Weights of a small audio embedding model: arch preact_resnet.
Rows from block 5 of a small audio embedding model, named by matrix and row number. Rows with one number belong to one channel. Each number is 128 + 32 x the weight over its row's rms, rounded and kept within 0 to 255. All counts start at 0.
After each channel's rows are labels from the 100 clips, of 14976, where the channel reaches its highest value: "band" is the frequency band that holds the peak; "top examples" is what is common among them. Only what is clearly more common there than usual is listed. The data: read English sentences (LibriTTS-R).
# convs0: first 3x3 conv (model.blocks.5.convs.0.weight, 128x128x3x3, each kernel summed), inputs 0-42
# convs1: second 3x3 conv (model.blocks.5.convs.1.weight, 128x128x3x3, transposed, each kernel summed), outputs 0-42

convs0.121 [124 134 123 130 117 127 127 132  20 124 138 125 144 130 131 126 134  71 130  92 125 122 118  98 137 132 131 137  76 114 114 121 128 133 255 133 139 131 125 121 131 123 121]
convs1.121 [122 132 128 136 169 118 134 122 171 115 144 255 129 135 128  89 152 144 129 148 113 109 121 157 136 106  75 103 145 119 139 113 116  95 220 173 129 103 128 135 131 132 115]
band: 0 to 250 Hz
top examples: voice: male

convs0.108 [137 163 125 148 115  90 129 135 112 155 106 124  45 139 175 130 164 105 135  59 129 180 152 119 138 162 103 170 122 129 127 178 158 121  74 136 120  51 215 106 128 128 119]
convs1.108 [102 169 145 187 127 120 112 147 122 120 159 133 147 204 129 131 143 121 134 122 104 148 145 111 165 106 152 111 122 145 174 255 157 155 115  85 131 117 198 106 129 136 104]
band: 500 to 1000 Hz; 0 to 250 Hz
top examples: voice: female

convs0.78 [121 142 111 173 119 130 116 122  63 109 123 150  58 136 135  98 135 119 136 140 146  97  82 115 163 102 140 134  83 122 120   0 127 144 152  83 129 119  97 114 144  94 148]
convs1.78 [133 163 131 121 124 101 138 151 139 136 118 149 130 132 126 104 120 151 142 123 128 117 124 147 136 138 139  79 140 133 147 145 119 157 137 133 138 148 154 140 127 154 154]
band: 500 to 1000 Hz
top examples: voice: male

convs0.119 [140 171 124 223 141 150 140 123 143 140 117 129 171 102  86 139 150 115 141 122 142 126 140  14 136 153 101 105 138 112 255 128 201 200 124 133 159 127 134  79 125 152 134]
convs1.119 [255 215 140 110 125 115 114 124 104  88 105 129 114 141 116 121 117 100 147  94 162 169 154 139 100 161 132 128 123 123 151 178 122  97 124 146 160 101 132 123 147 116  77]
band: 1000 to 2000 Hz
top examples: voice: female

convs0.126 [129 129 124 123 135 127 128 128 162 122 120 120 115 125 131 127 139 129 133 111 127 126 112 119 136 129 130 125 151 117 134 127 125 135   0 129 132   0 124 128 130 125 128]
convs1.126 [144 126 152 133 113 135 143 123   8  43 184 133 150 124 150 120 156  99 128  63 130 153 117 111 139 129 138 176 103 111 153 117 139 142  64 132 131 178 161  97 128 120 116]
band: 0 to 250 Hz
top examples: voice: male

convs0.60 [129 132  74 128 125 129 120 128 160 132 116  70 105 126 128 129 129 159 134 130 128 123 145 134 123 119 125 126  31 125 131 136 125 130   0 131 129  96 131 132 130 120 125]
convs1.60 [110 143 147 164 124 171 198 135 165 244 135  92 107 135 151 116 139 187 156 182 111 145 128 137 140 142 119 118 136 132 158  97 121 120  33 217 146 126 139 168 135 127 208]
band: 0 to 250 Hz
top examples: voice: male

convs0.58 [116 121  84 135 122 126 123 130  34 119 132 135 140 126 128 128 128 124 134 100 139 126 123 150 146 116 123 141 103 146 143 131 118 134   0 134 131 149 115 120 129 110 130]
convs1.58 [122 180 123 120 130 144 120 112 159 138 126 128 159 132  98 165 153 213 118  75  85 144 130 130 153 210 142  78 111  81 235 135 155 109 255  92 140  52 126 167 129 189 151]
band: 1000 to 2000 Hz; 500 to 1000 Hz
top examples: voice: female

convs0.113 [132 125 102   0 128 160 168 181  94 113  97  95 145  92 151 105 119 118 184 185 140 130 114  83 125 157  89 149  73  93  72 216 130 162  95 130 149 110 115 132 113 114 138]
convs1.113 [128  60 120 105 129 138 131 122 147 129 132 146 114 117  96 129 122 100 158 134 185 135 105 139 142 128 133 131 121 145 117 197 136 156 120 110 121 148 163 159 133 129 106]
band: 4000 to 8000 Hz
top examples: voice: female

convs0.73 [125 189 127 206 124 146 128 152 131 163 104 109 124 148  96 112 127 116 127 123 111 123 119  32 180  66 168  83 120 118 132  51 177 102 101  79 231 104 126  74 124 121 116]
convs1.73 [220 147 136 143 141 139 114 144 118 129 120 180 148 128 138 137  61 116 121 146 235 126 129 130 212 131 166 113 123 137 140 101 122 255 122 137 122 123 151 131 123 129 108]
band: 1000 to 2000 Hz
top examples: voice: female

convs0.83 [ 94 114 145  70 113 128 116 102 134 109 123 129  64 126 158 129 106 124 178 114 145 225 103  93 126 115 112 215  53 161 157 148 195  98 123 129 135 175 129 107 135 128 145]
convs1.83 [145 105 120 198 129 111 189 127 125 154 146 132 111 159 157 131 229 131 131 190 103 150 153 130 138 118 153 192 137 197 109 150 165 174 111 133 134 124 135 149 127 125 153]
band: 2000 to 4000 Hz
top examples: voice: male

convs0.54 [123 130  96  65 140 125 124 132 113 106 134 137 127 114 163 143 154 128 109 124 157 108 130 114 142 135 110 124 125  78 138 107 124 131 115  85 109 129 243 143 124 124 111]
convs1.54 [112  46 130 148 131 130 143 107 132 140 165 137 142 132 181 114 111 144 161 151 110 180 131 128 123 120 143 130 115 123 147  69 130 150 124 115 143 130 157 135 115 129 130]
band: 4000 to 8000 Hz
top examples: voice: female

convs0.67 [109 133  75 110 182 119 147 131 140 167  78 121 148 122 117 113 136 141 127 100 131 120 128  65 130 133 120 115  82  88  69 130 255 116 148  85 117 134 122 120 129 128 157]
convs1.67 [161 152 136 135 122 111 130 125 140 123 165  99 162 145 141 137 117 132 138 177 125 130 130 180  76 105 141  87 152 115 231 100 113 102  76 127  77 157 133 113 122  90  66]
band: 250 to 500 Hz
top examples: voice: male

convs0.5 [129  98  56 104 123 146  94 150 124 128 143  70 129 113 121 101 123 184 176  91 144 103 111 126  13 122  50 124 129 103 130 110 113 118 120 158 132 180 157 113 152 132 154]
convs1.5 [135 106 131 129 133 141 137 142 132 127 128 129 128 128 128 127 130 130 137 128 125 128 139 125 132 135 121 127 128 135 128 131 135 123 133 131 126 123 226 119 124 129 132]
band: 4000 to 8000 Hz
top examples: voice: female

convs0.93 [120 124 119  96 102 128 133 106  97 102 157 111 129 177 180  88 151 126  81 143 152 195 129  93 188 195 162  84 126  87 149 141  86 133 118 147 137  48 112 174  98 133 135]
convs1.93 [139 104 113 128 134 165 129 139 147 145 176 123 132  97 162 106 157  93 135 142  95 221 118 132 141 153 171 144 124 119 134 218 174 144  84  91  88 120 184 124 161 158 135]
band: 2000 to 4000 Hz
top examples: voice: male

convs0.59 [130 118 126 134 145 117 111 137 119 119  94 114 134 163 138  96 113 141 117  86 122  90 110  67 108 115 104 101 136  81 133 122 147 110 116 110 128 156 131 107 119 134 113]
convs1.59 [131 115 117 134 124 134 123 114 140 181 111 144 163  92 118 153 180 121 111 167 126 110  95 107 107 151 138  76 140  73 133 103 153  67 117 140 103 177  79  39 128 115 170]
band: 250 to 500 Hz
top examples: voice: male

convs0.70 [113 129 152 185 130 122 144 147 141 114  88 139 160 111 141 159 153 131 129 104 116 132 134   0 105 116 109  97 133 105  97  79 163 121 128  81 117  87 191 100 128 132 158]
convs1.70 [140 128 117 112 125 138 112 156 145 153 144 147 126 113 161 161  84 123 127 173 140 138 114 170 130 125 147 147 134 111 100 118 202 100  94  74 105 142 139 133 133 235 125]
band: 250 to 500 Hz
top examples: voice: male

convs0.115 [123 122 106 125 138 154  87 124 140 151 127  80 103 115 145 104 100 153 148 150 141 120 142 114 142 129 149 107 131 100 116 115 132 133   0 133 136 127 136 136 115 137 121]
convs1.115 [ 84 103 126 118 136 135 128 132  23 172 150 142 134 138 102 135 191 173 108 192  99 150 123 113 136 123 130 176 142 112 103 134 134 105  68 149 107 217 139 102  91 138 162]
band: 0 to 250 Hz
top examples: voice: male

convs0.77 [129 131 210 132 117 132 133 139 151 132  80 133 132 126 130 175 125 147 138 148 121 130 122 145 136 122 126 120 120 131 130 133 104 125   0 133 131 157 125 127 124 129 132]
convs1.77 [117 131 114 119 135 128 143 129  66  84 117  91 147 145 147 123 107 168 144   0 134 133  89  86 140 133 140 139  99 122  98 139 116 129  19 158 145  87 177  72 130 127 143]
band: 0 to 250 Hz
top examples: voice: male

convs0.98 [107 127  88 104 178 112 154 127 229  90  99  88  78 127  88 144 151 137 124 239 112 136 145 140  78 144  99  48 125 107  87 156  76 132 180  93 138 165 141 150 126 126 137]
convs1.98 [153 135 162  91 202 109 207 136 134 157 144  56 177 109 105 142  94 139 134  65 192 180 201 125 108 121 139 132 141 164  94 163 151 155 127 147 143 144 110 152 105 114 110]
band: 0 to 250 Hz
top examples: voice: male

convs0.76 [130 131 138 133 110 121 126 129 108 124 128 114 119 124 137 114 125 159 135  94 141 115 119 119 155 116 136 133  87 136 142 123 131 115   0 119 129 115 129 131 130 117 129]
convs1.76 [106 124 109 140 127 173 147 109 110 191 120 134 143  97 170 147 180  64 148  34 132 115  53 127 133 123  67 153 145 129 133 135 118 152  97 202 160 159 119 163 151 132 146]
band: 0 to 250 Hz
top examples: voice: male

convs0.79 [148 160 133 133 158 145 180 130 137 148 136 118 128 128  72 130 141 136 147 108 126 120 140 156 121 114 128 132 133  91 237 120 132 199 117 155 129 101 135 122 133 124  21]
convs1.79 [106 212 122 130 119 115 131 141 136 125 128 105 107 117 234 135 119 121 144 115 141 131 136 103 131 148 124 139 118 121 134  99 128 121 110 122 129 118 156 116 137 125 130]
band: 2000 to 4000 Hz
top examples: voice: male

convs0.105 [165 103 120 114 114 134 155 141 117 122 106 112 122  60 123 116  91 108 152  84 110 101 150 118 108 146 113 146 127  92 143 156 128 190 137 116 115 122 126  58 120  83 116]
convs1.105 [148 161 124 105 141 115 127 165 135 124 136 110 142 139 152 127 141 152 255 133 154 113 147 140 144 193 128 108 128 143 126 165 134 121 130 120 155 161 153 115  83 143  88]
band: 4000 to 8000 Hz
top examples: voice: female

convs0.71 [140 139  88 128  70 113 122 127   8 103 112 135  73  95 118 120 143  45 129   0 126 116 167  94 131 152 136 150  94 160 123 137 106 112  58 105 125 108 159 108 142 114 129]
convs1.71 [ 78 112 148 126  80 132 166 116 117 173  95 183 137 102 189 101 166 121 145 156 168 137  98 164 133 109  64 100 144 152 136 187 133  86 147  87 114 198 120 190 138 167  89]
band: 2000 to 4000 Hz
top examples: voice: male

convs0.85 [241 149  92 129 110 126 130 158 158 130 105 118 121  93 123 169 120 140 183 117 104 106 110 107 208  96 173  89 139  99 253   0 106 115 122 218 147 171 171 101 154 102 158]
convs1.85 [158 155 122 131 131 164 126 145 140 129 110 144 119 118 129 126 214 131 126 132 175 129 129 133 168 115 148  93 145  75 167 128 126 137 139 170 135 187 140  96 162 141 154]
band: 1000 to 2000 Hz
top examples: voice: female

convs0.22 [116  87 173 195 130 108 147 126 113 118 111 105 151 103 121 137  82 157  75 159 122 146 163  85 136  93 188  74  76 138  12 151 104 142 132 129 134 120 109 117 129 150 118]
convs1.22 [122 188 119 173 128 147 148 142  76 127 133 134 125 170 220 143  82  95 138 184 145 157 168 109 149 120 137 120 137 128 113 113 116  99 108 114 113 122 215 138 113 115 186]
band: 0 to 250 Hz
top examples: voice: male

convs0.30 [141 142 146  76 108  96 153 104  87 134 115 110 176  82 134 121  60  99 150  91 128 146 180  63 133 124 111 106 152  67 159  89  96 124  91 162 132 130 129 124 114 125 157]
convs1.30 [155 146 126 134 143 161 149 157 165 114 144 129  69 169  82 143  82 141 134 131 188 173 189 153 148 121 119 170 132 147 144 206 151 134 144 109 138 174 123 140 158 132 155]
band: 250 to 500 Hz
top examples: voice: male

convs0.81 [ 92 117 151  97 154 100 114 117  95 118 125 141 115  91 113 143 100 202 120 150 110  94 142 125 139 129 121 128 101  66  91  53 113 137 212  25 110 217 119 119 115 120 122]
convs1.81 [143  97  99 117 151 218 124 110 106 157 146  56 207 120 115 164  95 118 175 141 164 191 166 116 178 121 138  98 149 137 126 175 133 151 142 143  99 171  99 142  68 135 140]
band: 0 to 250 Hz
top examples: voice: male

convs0.39 [127 130 103  90 139 125 108 114  72 150 142 128  86 151 116 141 109  64 125 140 135 136 154 116 125 136 140 105 160 135 126 137  92 121 114 126 136 130 132 141 120 138 125]
convs1.39 [136 154 158 164 153 111 114 167 172 164 150 124 152 154 166 145 107 111 129 119  55 124 149 155 161 153 167 142 146 110 163 172 121 132  63 137 141 133  79 196 125 102 229]
band: 0 to 250 Hz
top examples: voice: male

convs0.53 [127 127 122  87 158 130 136 131 179 136 144  90 147 118 132 197  91 159 137 167 151 123 123 127 129 166 137  89 137  84 109 112 105 133 161 130 121  43 157 121 134 147 133]
convs1.53 [121  99 148  73 119 121 192 194 144 120 141 121 135 120 157  78 105 255 126 112 125 157 144 139 157 154 175 143 131 164 138 146 125 155 228  90 150 155 137 186 136 113 103]
band: 0 to 250 Hz
top examples: voice: male

convs0.68 [137 146 130 195 121 108 134 128 137 135 142 123 145 138 108 118 135 130 145 132 142 101  98 130 202 119 212 118 132 130   8  12 164 138 145 147 254  11  95 133 132 136 102]
convs1.68 [181 157 160 153 137 131  70 136 146 116 127 138 119 114 173 186 126 116 255  96 134 120 113 141 139 141  62  99 141 159  94 136 138 115 137 182  94 229 113  99 123 104 165]
band: 1000 to 2000 Hz
top examples: voice: female

convs0.118 [129 130  91 142 128  91 143 169 112 124 115 131 154 142 128  53  65 140 138 126 126 143  72  52 150  84  77  72 130  91 227 124 134 115 106 227 125  85  62  88 117 122 112]
convs1.118 [ 82 160  99 181 166 176 156  92 130 148 129 169 116 108  77 112 108 115 109 140 116 120 138  77 177 144 137 117 135 125 202 153 105 120 128 114 208  94 118 111 146 149 122]
band: 1000 to 2000 Hz
top examples: voice: female

convs0.36 [123 118 160  85 167 106 132 128 174  98 112   0 105 123 105 107 152  93 124 207 117 135 191 127  68 166 125 121 123 109 132  77  66 120 116  21 111  38 141 139 122 130 113]
convs1.36 [136 145  88 122 129 155 103 115 150 156 139 121 131 102 119 115 201 118  71 125 124 165  92  40 114  75 112 159 140 117 188 113 145 114 147  88 125 112 137 150 129 140 174]
band: 250 to 500 Hz
top examples: voice: male