From a checkpoint of a small audio embedding model: 7.26M parameters.
Rows from block 8, named by matrix and row number. Rows with one number belong to one channel. Each number is 500 + 25 x the weight over its row's rms, rounded and kept within 0 to 999. All counts start at 0. Numbers have three digits each. After the name is the row's rms in percent of the matrix's.
# convs0: first 3x3 conv (model.blocks.8.convs.0.weight, 256x256x3x3), inputs 216-239, a 3x3 kernel for each
# convs1: second 3x3 conv (model.blocks.8.convs.1.weight, 256x256x3x3, transposed), outputs 216-239, a 3x3 kernel for each
convs0.216 094:495499505501431512502502481493504492500511497501491500505495502500501500517502495501507501491500499449535501506500502497476495500502478501501500502498497501500500500503500498501498504506481501501505507500501502508500500502499501500493498506501501500496502502501498503502500498500505507498523504496489493500495505520540438497500500496501500498505500494506503504499517510503497500500511500501475501500499502499496504488504502500494487499500500491504488492500501497497496489499502491492511502500501505497500497499484508499500504499505509475501501509502505500496512499498498499501513497513517512297498502505491558401470500507498500500506496504500498505
convs1.216 041:503502500463388532498495525511517487503522461500476497507506502542533508513510468529494458494500522500496521500505492501554495504496480520516501512505502503499496494500511498489504499486509499493498511533483506497502534507502500503494501509489483505499511590491495504494519473491500505497460522497567351522500560497499491508500498509499509518485500489504499509504494489500534509507483509522514487494504493506500499500501489513500506517492479500490478500491467499501520509496502501511491527484497505500496500502499478502489501493494508496507499472521515495502514482496362767500458645470496508506528496503530498501477511503497488494496522503495500502
convs0.217 044:545458487502499493503501498523481492489509498501493506496479524520496494525500515469511509543503502502485496497497500506500504491480500502483487494502477497493485526499510497501504547508499496483491503496501494504512488519502491511503529508444493497497498483502505499511508498518502499519497487574500510494497503495498538452510497499520509524503635481478506503505515519493494502505502493500500501498500500500500517470501503511510487469485503495507500499500500494510478500501503502498500503502505497500499474491503499498488481501507505517505490491495539400499432480497485510489496500522493503496510505499500532503501507500499508495500499502502493491
convs1.217 047:496497499492496507505495493502501499503496501539499476498497499488520489540639484483508502426507483430506510482544505490502494517509530499508493506502493523494520538531500516492502504501484502497497498469504516615534495509498499499501491505487511488512502508497499473503530477315499498499475524491508519496525487504485500505500531481504497512491495475508501501507505492492522509498502520508502501513507491495502520501506499489551500495499513499464490489477495509465500500486479514515515503493525501520525519501465530503493497504558497524516521501526479495502484506498488470501499499508514485506500503498487463502568542500508498500507484501503512495
convs0.218 114:499523489499520505500501506486691438501500504505498497478507482532510496513496506496481508500501491502511501518496502504499508492536500512498499505485517493504506503500500499501506499506497500485533499498498518499495495507486499503500521489503501504495501498504498510501499500501495505489497492503505504501336545500514497497524500501505472514489498500493495504501510495493503507507534478500497502502495505494508480507498492562439489443498469495501496498499503496479501486505496491502491500491504503510505504506483498495506500505493529499505497500499499483514508499461510491500501563490494501510462511471521504518500500506500493484496499500498506496
convs1.218 097:500500500505500499500517570501501498506468503504501509501503510496500504501505495507498509503507498509501494502499489501503500505498497485498503561500486498489502496476496500503497501509495494489518492511499492515499507537490493501508500496509480526492501495499530481512496512497494497510504497501500488499300458448495500501498509501508500500503500501503500499487479502487501493500502501490494504493499515490519501491502507501514493501500508500500508511579473506500500500499505499500500490505492506507506500506488506499503508503493494498494488528475499502496499500500500500503465546557514485500498502504498486512585545474480500500492502509410499498
convs0.219 038:498493496499476493501496500498507497513455506492511496499504501510486518506488518499490492443522490495476500412502500496492510497471513498500509498497517481513504516521444496502514553482506513481491507530512500500509498499506466541488499542507518481495500501499500512499484504495484496498493275529497457479509495553517508509507493517555498513513535499484501482493502516505488500513515517505502503510500499450423486450475511525503508491510504501482514522496512489498479513496531539499493486512496500502493507488499479507405499482612479504505505473495498490451485481496499488500516512500512500528529517508504484534502491498503497508517507516500502508
convs1.219 040:504507505511503500493500500503500508500488502501523501501496502513497508293535505367493510496524510489499542503504498480509524492453536463495510499490499518479472498500497566498487498495499511498502496490497485512502500464494506508573492501483495501493526494499502521514443525529514530494498494500500531501498504499467503501507500513485541493504526508504502494499502558506493521497508499489506500489483498487442499502484517487487538499497484500500492481464498512500507507489501499508475463483514488499489500501491515516562500522502487466487495490515499525496460485508512501498501514519516510500507514504477487517518502452510500500502497536497489469
convs0.220 060:506497504696596440500506486513513501521496493511476512505505498494499500496532494482512495502496462755617569494508498505478501501499491495500497493498501493542509501500494498509503500489504493496498477502487494447522500498497500498493519514481498486497501500509512503521500501515500489493500486500505493500501502503532466513499500500500501492504506500505502504507509541529503504500485502533504494498526493499489485513493490502499463489488500498514503501502494475504502476503499494509478505494502479485508500530514506500505518502501503502530492502497506512489547498500487492503550517486497497501493502484495440532501524503504498495497505500524499500
convs1.220 041:497496525546495511493500492503500498506517560495486484491512493485516501500500500499584435509491424494500494489475511515502503500503494495486550498501520509523500518525503501481493477505509547501502479557591503496515493501502482489501496496517478499502499500408498501495506500515482500499507509501325654303544488499504513499511504470487500494498506506504478500491413507495505490501487501510501476501511501486503492500487508501511501503505478475470521509481536473504495542527517504523464507516525524496499493499503465555497480492468501503495501518467504508491527490513499501542494500510498500496493499476595627465470536512506510502508514501504492482
convs0.221 230:499501502499498500503501499509505496505500499500496501500500500503499498499504501515498501509513468500503507494506504496502483500499495500499503497501499501495508497501504501508502500499505504501495497497501501501490502512498496500510498489505509500503491497493500495514501500499500496498495500504498500499697539514501501500500499495499495508505505496500490508511499500498500500492515498518505502500500502500496498499497499490497497493524469500500499498500500503498501505506495504498497502499493499493511503500497504495501504499501458508507499502499500493501501494504501503493709565505499501507703631472500501496500500504500499496499500504501502494
convs1.221 250:499499500500504500461500507500499495504498496490503496500497497500499499498501496496498500500499503500503502498501505502509497500504500499499502488496501500503496501500500501501501501492531500500498502500499504499506494500501495501499500501501494500502499503498496502501500501499498504500500500500502502500503598329500500499496500500500499500500497500500500500500501499501503490501500500498497498499502495516499498501499499499501500502501499502506503474501498503511500501497497499501510500500502500498497503499499500507500507496500500501498517488502501505487500500505500503501537461787507500501500501500503495501424632492500499499501500496508315426
convs0.222 055:492526502494493507492507503497497511509500499500527500472498510503505548498494492496512508498527492487490510536490432502490488520487481512488498492510500470505534495508468557489494486499501511492507473496504498483484495450529453511503513482501502505527490481501510486503623517499498509500499501511499519455507485485480506527499484495517517518516476490483508491505494487481512494505502489496513499503506500506479618499511489456493500520505494500448501484544499493494507483498495493498520506508477500460524498501483511517494515497516464501422498484499528433512506518483474505497492495498490487487500505478501498515493498502491544501502507500500491501
convs1.222 080:502499500496501505514497501507501500509502492504501493476528501500451499486502478504495500503497445497517496506503503494534508501505508466503497497506481501502488497501477515507496506494502498499492498503496475504503498471500496487501470519468512501496499500508507491502489495527488527481582505453502487500495517510576506490509500473512478500499519497504497514498509504501514501498497499495501502500501499517516500501530494423497589502497501503496499481510518507487512524500498492502508468494512499493628497494492527502510484505459517524464408501497516490460520496496499500498509502513504496496500506501510496488503509500500503502499506502510507500
convs0.223 049:400471489504494501500496501500447512506502500500499496511501509552489523486513503503497525492506523360500502502483494502500487483634541513501480504521500515495501484504500503483500500499496513495529500499500493534502509500497510523487528491499507500492497500497498500497501504453502504474505520487501495545491506498515500479499497499531503499502491497492483493484470480500507482503499501501503505511500500497513474484464503504499518495492504490497521500501500487510500493493507502500500501486494516500498502495500509513500531494527497513519525510495535502499486502506485499560469502507500501461463479502488500498494499499499500498501504505501501496
convs1.223 036:498503491503502501536510508493500501475514483491502494510475494502465530520470477515513515484478504418462488506501490544483481496505518494478495476482501489486506497499498504497514508495507501505519496504509502544577502498476508486514525491489507513498493505503501494512504543409538504446511493454501471503485524467562501521503504468506497594510488506500512495509493466511507504513494499499499500500509492451498512501473498478512500514501495481501500487499504508504504537416493536507477466482493508439534486487425498503385485505503499497527475509487504499492512484457515505469564500493467487515506499494525496418496523478503502494509499490511479509
convs0.224 086:529507498507317496487499505513494493501496496501494500504506484503503496493500501476499511506498490493497499506496496496484499498509497496494498491507500490501498497499499499514496502499511496475492507495495500500499501500499502503501519487503502500494507501500500505495499497506485513502479503512505500515501491565492499502500500498492498509499497507501505492510496495498497500502492499499499495496500498501496496503501515502503498500500497498500501500498504501501487500506494502498501499505514495514499502500497500507492511493501500494509497498509504501497512509480501488491503502486486504503517519496508513504493500503500499497499501503502500495
convs1.224 026:511507500522499512512493534505503501496516465544516482479495515525528483500482505484526541540528495508495497500506501468542465490494485477515504519489511505492465495504513539496503509487503490501492501489468522499467495516514494477521552516499530504508489504513474486456482478500458469503487491492487360556496635694467506515484524480503503501498501500529487492520459388507494505511504503489502496525508505556487471527479507538501485508490500512526510500545413498487519466474500491510494451495388499496502509510500516528486494502506516486493524539522502503514499510456513451525328531503488540489496504500486504549436590520511498494484498498476500500
convs0.225 079:403462500495498495503494498498491518513500501496498500485499499498504502511496501483528488469506523494499506485496517585496550480499482506510540504504500504505484500512505494492504501499494486487504500502502483500482507484509494573482483524431494499523502559491493496497500497503521495500513512501504436523498500502499486526513494496554497495505492500466489442499498505492501507517500474508500498497501513514501501507518503471440659504482545489493510493502500485496501500506484507500489501517499504470516466520494497495488462497558500513490499496517503492464482471528500482434499497489497500486497510505495525504503506504504489483500500500491497504
convs1.225 082:500495500504501503494493500507502521509499500436502521485494493506500501499501498476516498500490511498443502497491499513505473499500501502502499513478528499506499508500501491493507502493499502499500522500497515505499488346640488492496499491502507501510481495502557496488504494525507491525500498500495507503498502496493370499499500508501486474507497520491501497509498501500506502502510502500494504502546500483706505504510501507500496487500500498497495501500500494500498497501489489504486498493503506502485507500496480509500489472509509502507578512443509492550507490512488496502488509488406515500499497499473511500490488507503494504497509500502500510
convs0.226 047:498518523488500480500484502484501496482482492492494503504510463506500486502487509499480484493503496456498497512500515529464500515526521494505487477490502508500505517493503496491477483504502494476498498503499521486498531520488487508512480517505494525488500505506500520496494497482542461532525499510495489520546493509486452501505493499493506497500499494498500499484494505491493505498499496489505503500499500552491508502503497478482496485527497509494496502498514504500493498505507500491503530498531501482508471521496479594479514497506511494476566491509496578502507505540519542465552500506485511500561499533484494509505497504500499498501499515498499502
convs1.226 043:499502498501542501498495498518509500493520498497468499519504605484482494512504500504512498472487497501501487499524508500491506499497498504507491551506519507487532503487509514486512506456514508505503492517480512552491519511500496526499511493468494498509512502499507477517508475512579499506495498497533510495519483486509504503511487553515502501500500499500506498484475550499495504500503505494517510511500505462497516502537508487511549501501478500496486523451497497493501479501501497515468451517506488515497499494414488500476515536469499501495505501515491520500448449508469657472484504496460571505509504491502495462525482504507505512492502505490488500
convs0.227 334:502501505506499492501487497500496501503508502502500498499502499499499499502504500499510509500514502501507539499500502501513545499500516499500494500497502502502504500496498500500500502502498500497497504513505499496497501501498501501498499511495501497496501497503500498502498497503498528497498510499501498509500492501499507484501499499500501500496500505500503530498503504490507501524500504524496501501500500496505496494501501504521497500497500500497497499497501500499500497500502503500502499500500497497499503500501496501500499502494457519495480496498495499500491504502499500503501497501442507499500498513494501516501500487507500499504503500503491500
convs1.227 253:501502500500512504500513501498500499494502498499502500499503502497502500501501499497500500500497502499494503492495504501499499506503500503509501490510498499503500502499501503497501502497500496500495496501499499500501503462500501499499500499500497501501499492500500501500496505496499507499499502500502495499500497500499514491503500501502497500502498500498495500492488497504489498502499499505500500502502500484496491490499499498500501500501500498502502499494501498500500496497500503499498496503501500503499501501497499503500501498501502494500466511505477504499499506500504501491501500498491498500501500499501502494499503498499494503499494500499497500
convs0.228 051:482488505486500497511497506509504492499512490490495518503490536515502497485521489522493460463484486492504471537506527474469526514445490496566484514493501463500458512503487501512487479493511476473503498511495500490486489494467511436619406493484505476512516492504497483493499498498491512502499622459473568523509494446498512489495496523533440477544512487522513540499492524488486488498501530504490514500513487489498496570532521541502450509574522504526496511492496500484499500502491493514488500496514502496499510481522498491495568539496500505493496562487521494479467507498475472635548569445561530493534506499503502504496499500503501500500512462491500492
convs1.228 059:498501501489492500497496505502515502508492521494504490505474485499501511506469531500449507496498500502526503500503497499543478459477483508525512495501487495495539514514505494519471504499507498472524504499522500490499505462474619485516509556497500506497498512493517499497486514466497491494499497472522487453521501496509456449497517522504496490508495498500503486501501508501483509508512512500494500500537491526499553536491589519411494502503495487463486499490499498494529562497469520504479504483499494502494484502509501496499457493525500509500598488511476518519501506487500512490486501502508613462501499500485503463484512503506500500501491498505515499
convs0.229 064:516489508496496509499502499503486505497498499498506501488508504497512478499497502489548555513503469500497510472499498500506492500491491452503500501499507500501500487497500498500524461508488499493521500513498500500507497501511475493515539506472508500498494489499513506500496493502503489526501495487671501719499502515478514493489500503499527486491484507501511511494499504500505520513498501507499496498503507500488518500471537522528540514513483491504504500512497478499495496504498509503500495502498498468481516489488495481540518496508483486501478490499510501493550494433507520455494485499504499496489425500507515506500494503489484504502494487493500507
convs1.229 071:495495496490499498484497492499495503497485500500502491502491521533453468498521511503505493507501475500486488499507525494479508491479524503517504493494525471500514485510483483503489500509485496494503500504503489503515526530454508490544493478498517489485513552487507494499500507508486504511493460511542502480488502492396512186516478495499498503501500498500499541500504504494487515500500501501507499517510482488550637520447498540510477491511497500500498503500500503497458513501504494527505550494474500513455496499535499491484491502595503452471497535571498418585512476514501498496532545488380492568507502502493501492521512493501502497514500496493532499
convs0.230 043:468506501501497477501502501494501484499494499500504483489540524504501506513508483540491490546506605501584514517498400507502447536500486469500498500535489486510484494509500500492499487504489491499490496496522495498493464493500497495497521358621516532505494513495496501505503465499499488485517470456495508501504536468494489506472496492463497485481426466519514502499458518515500503505500528501504497488497502506499466590503480480507627526509460506485502475495513473497480503460533495501531502486535580510494499487508495492482499419508541498513505494509451579498491526466497487505515496507492498529543487519459500504517502500500505500508491490501497499
convs1.230 060:500500501493501528508505497500504509500527499478493518502507496500499519483476501500474494497489508499497527483533505493499478570572528506496547498506500524538510511506509500495509521512502500500502500502523540626528474548502505492414486501511498496500506497497497511408505566542473503489499503507500461501506496491492516486468480500500492484498498492500497501502502500502486466502504503500500520491478499424478490506502510492498502498499502498514491487488528489506498504493496518482522517499499505490492485518492495514500500501506518487526523507515496516513482503510508497501501497508562505667498498497521489504498489515504500498501500500500502499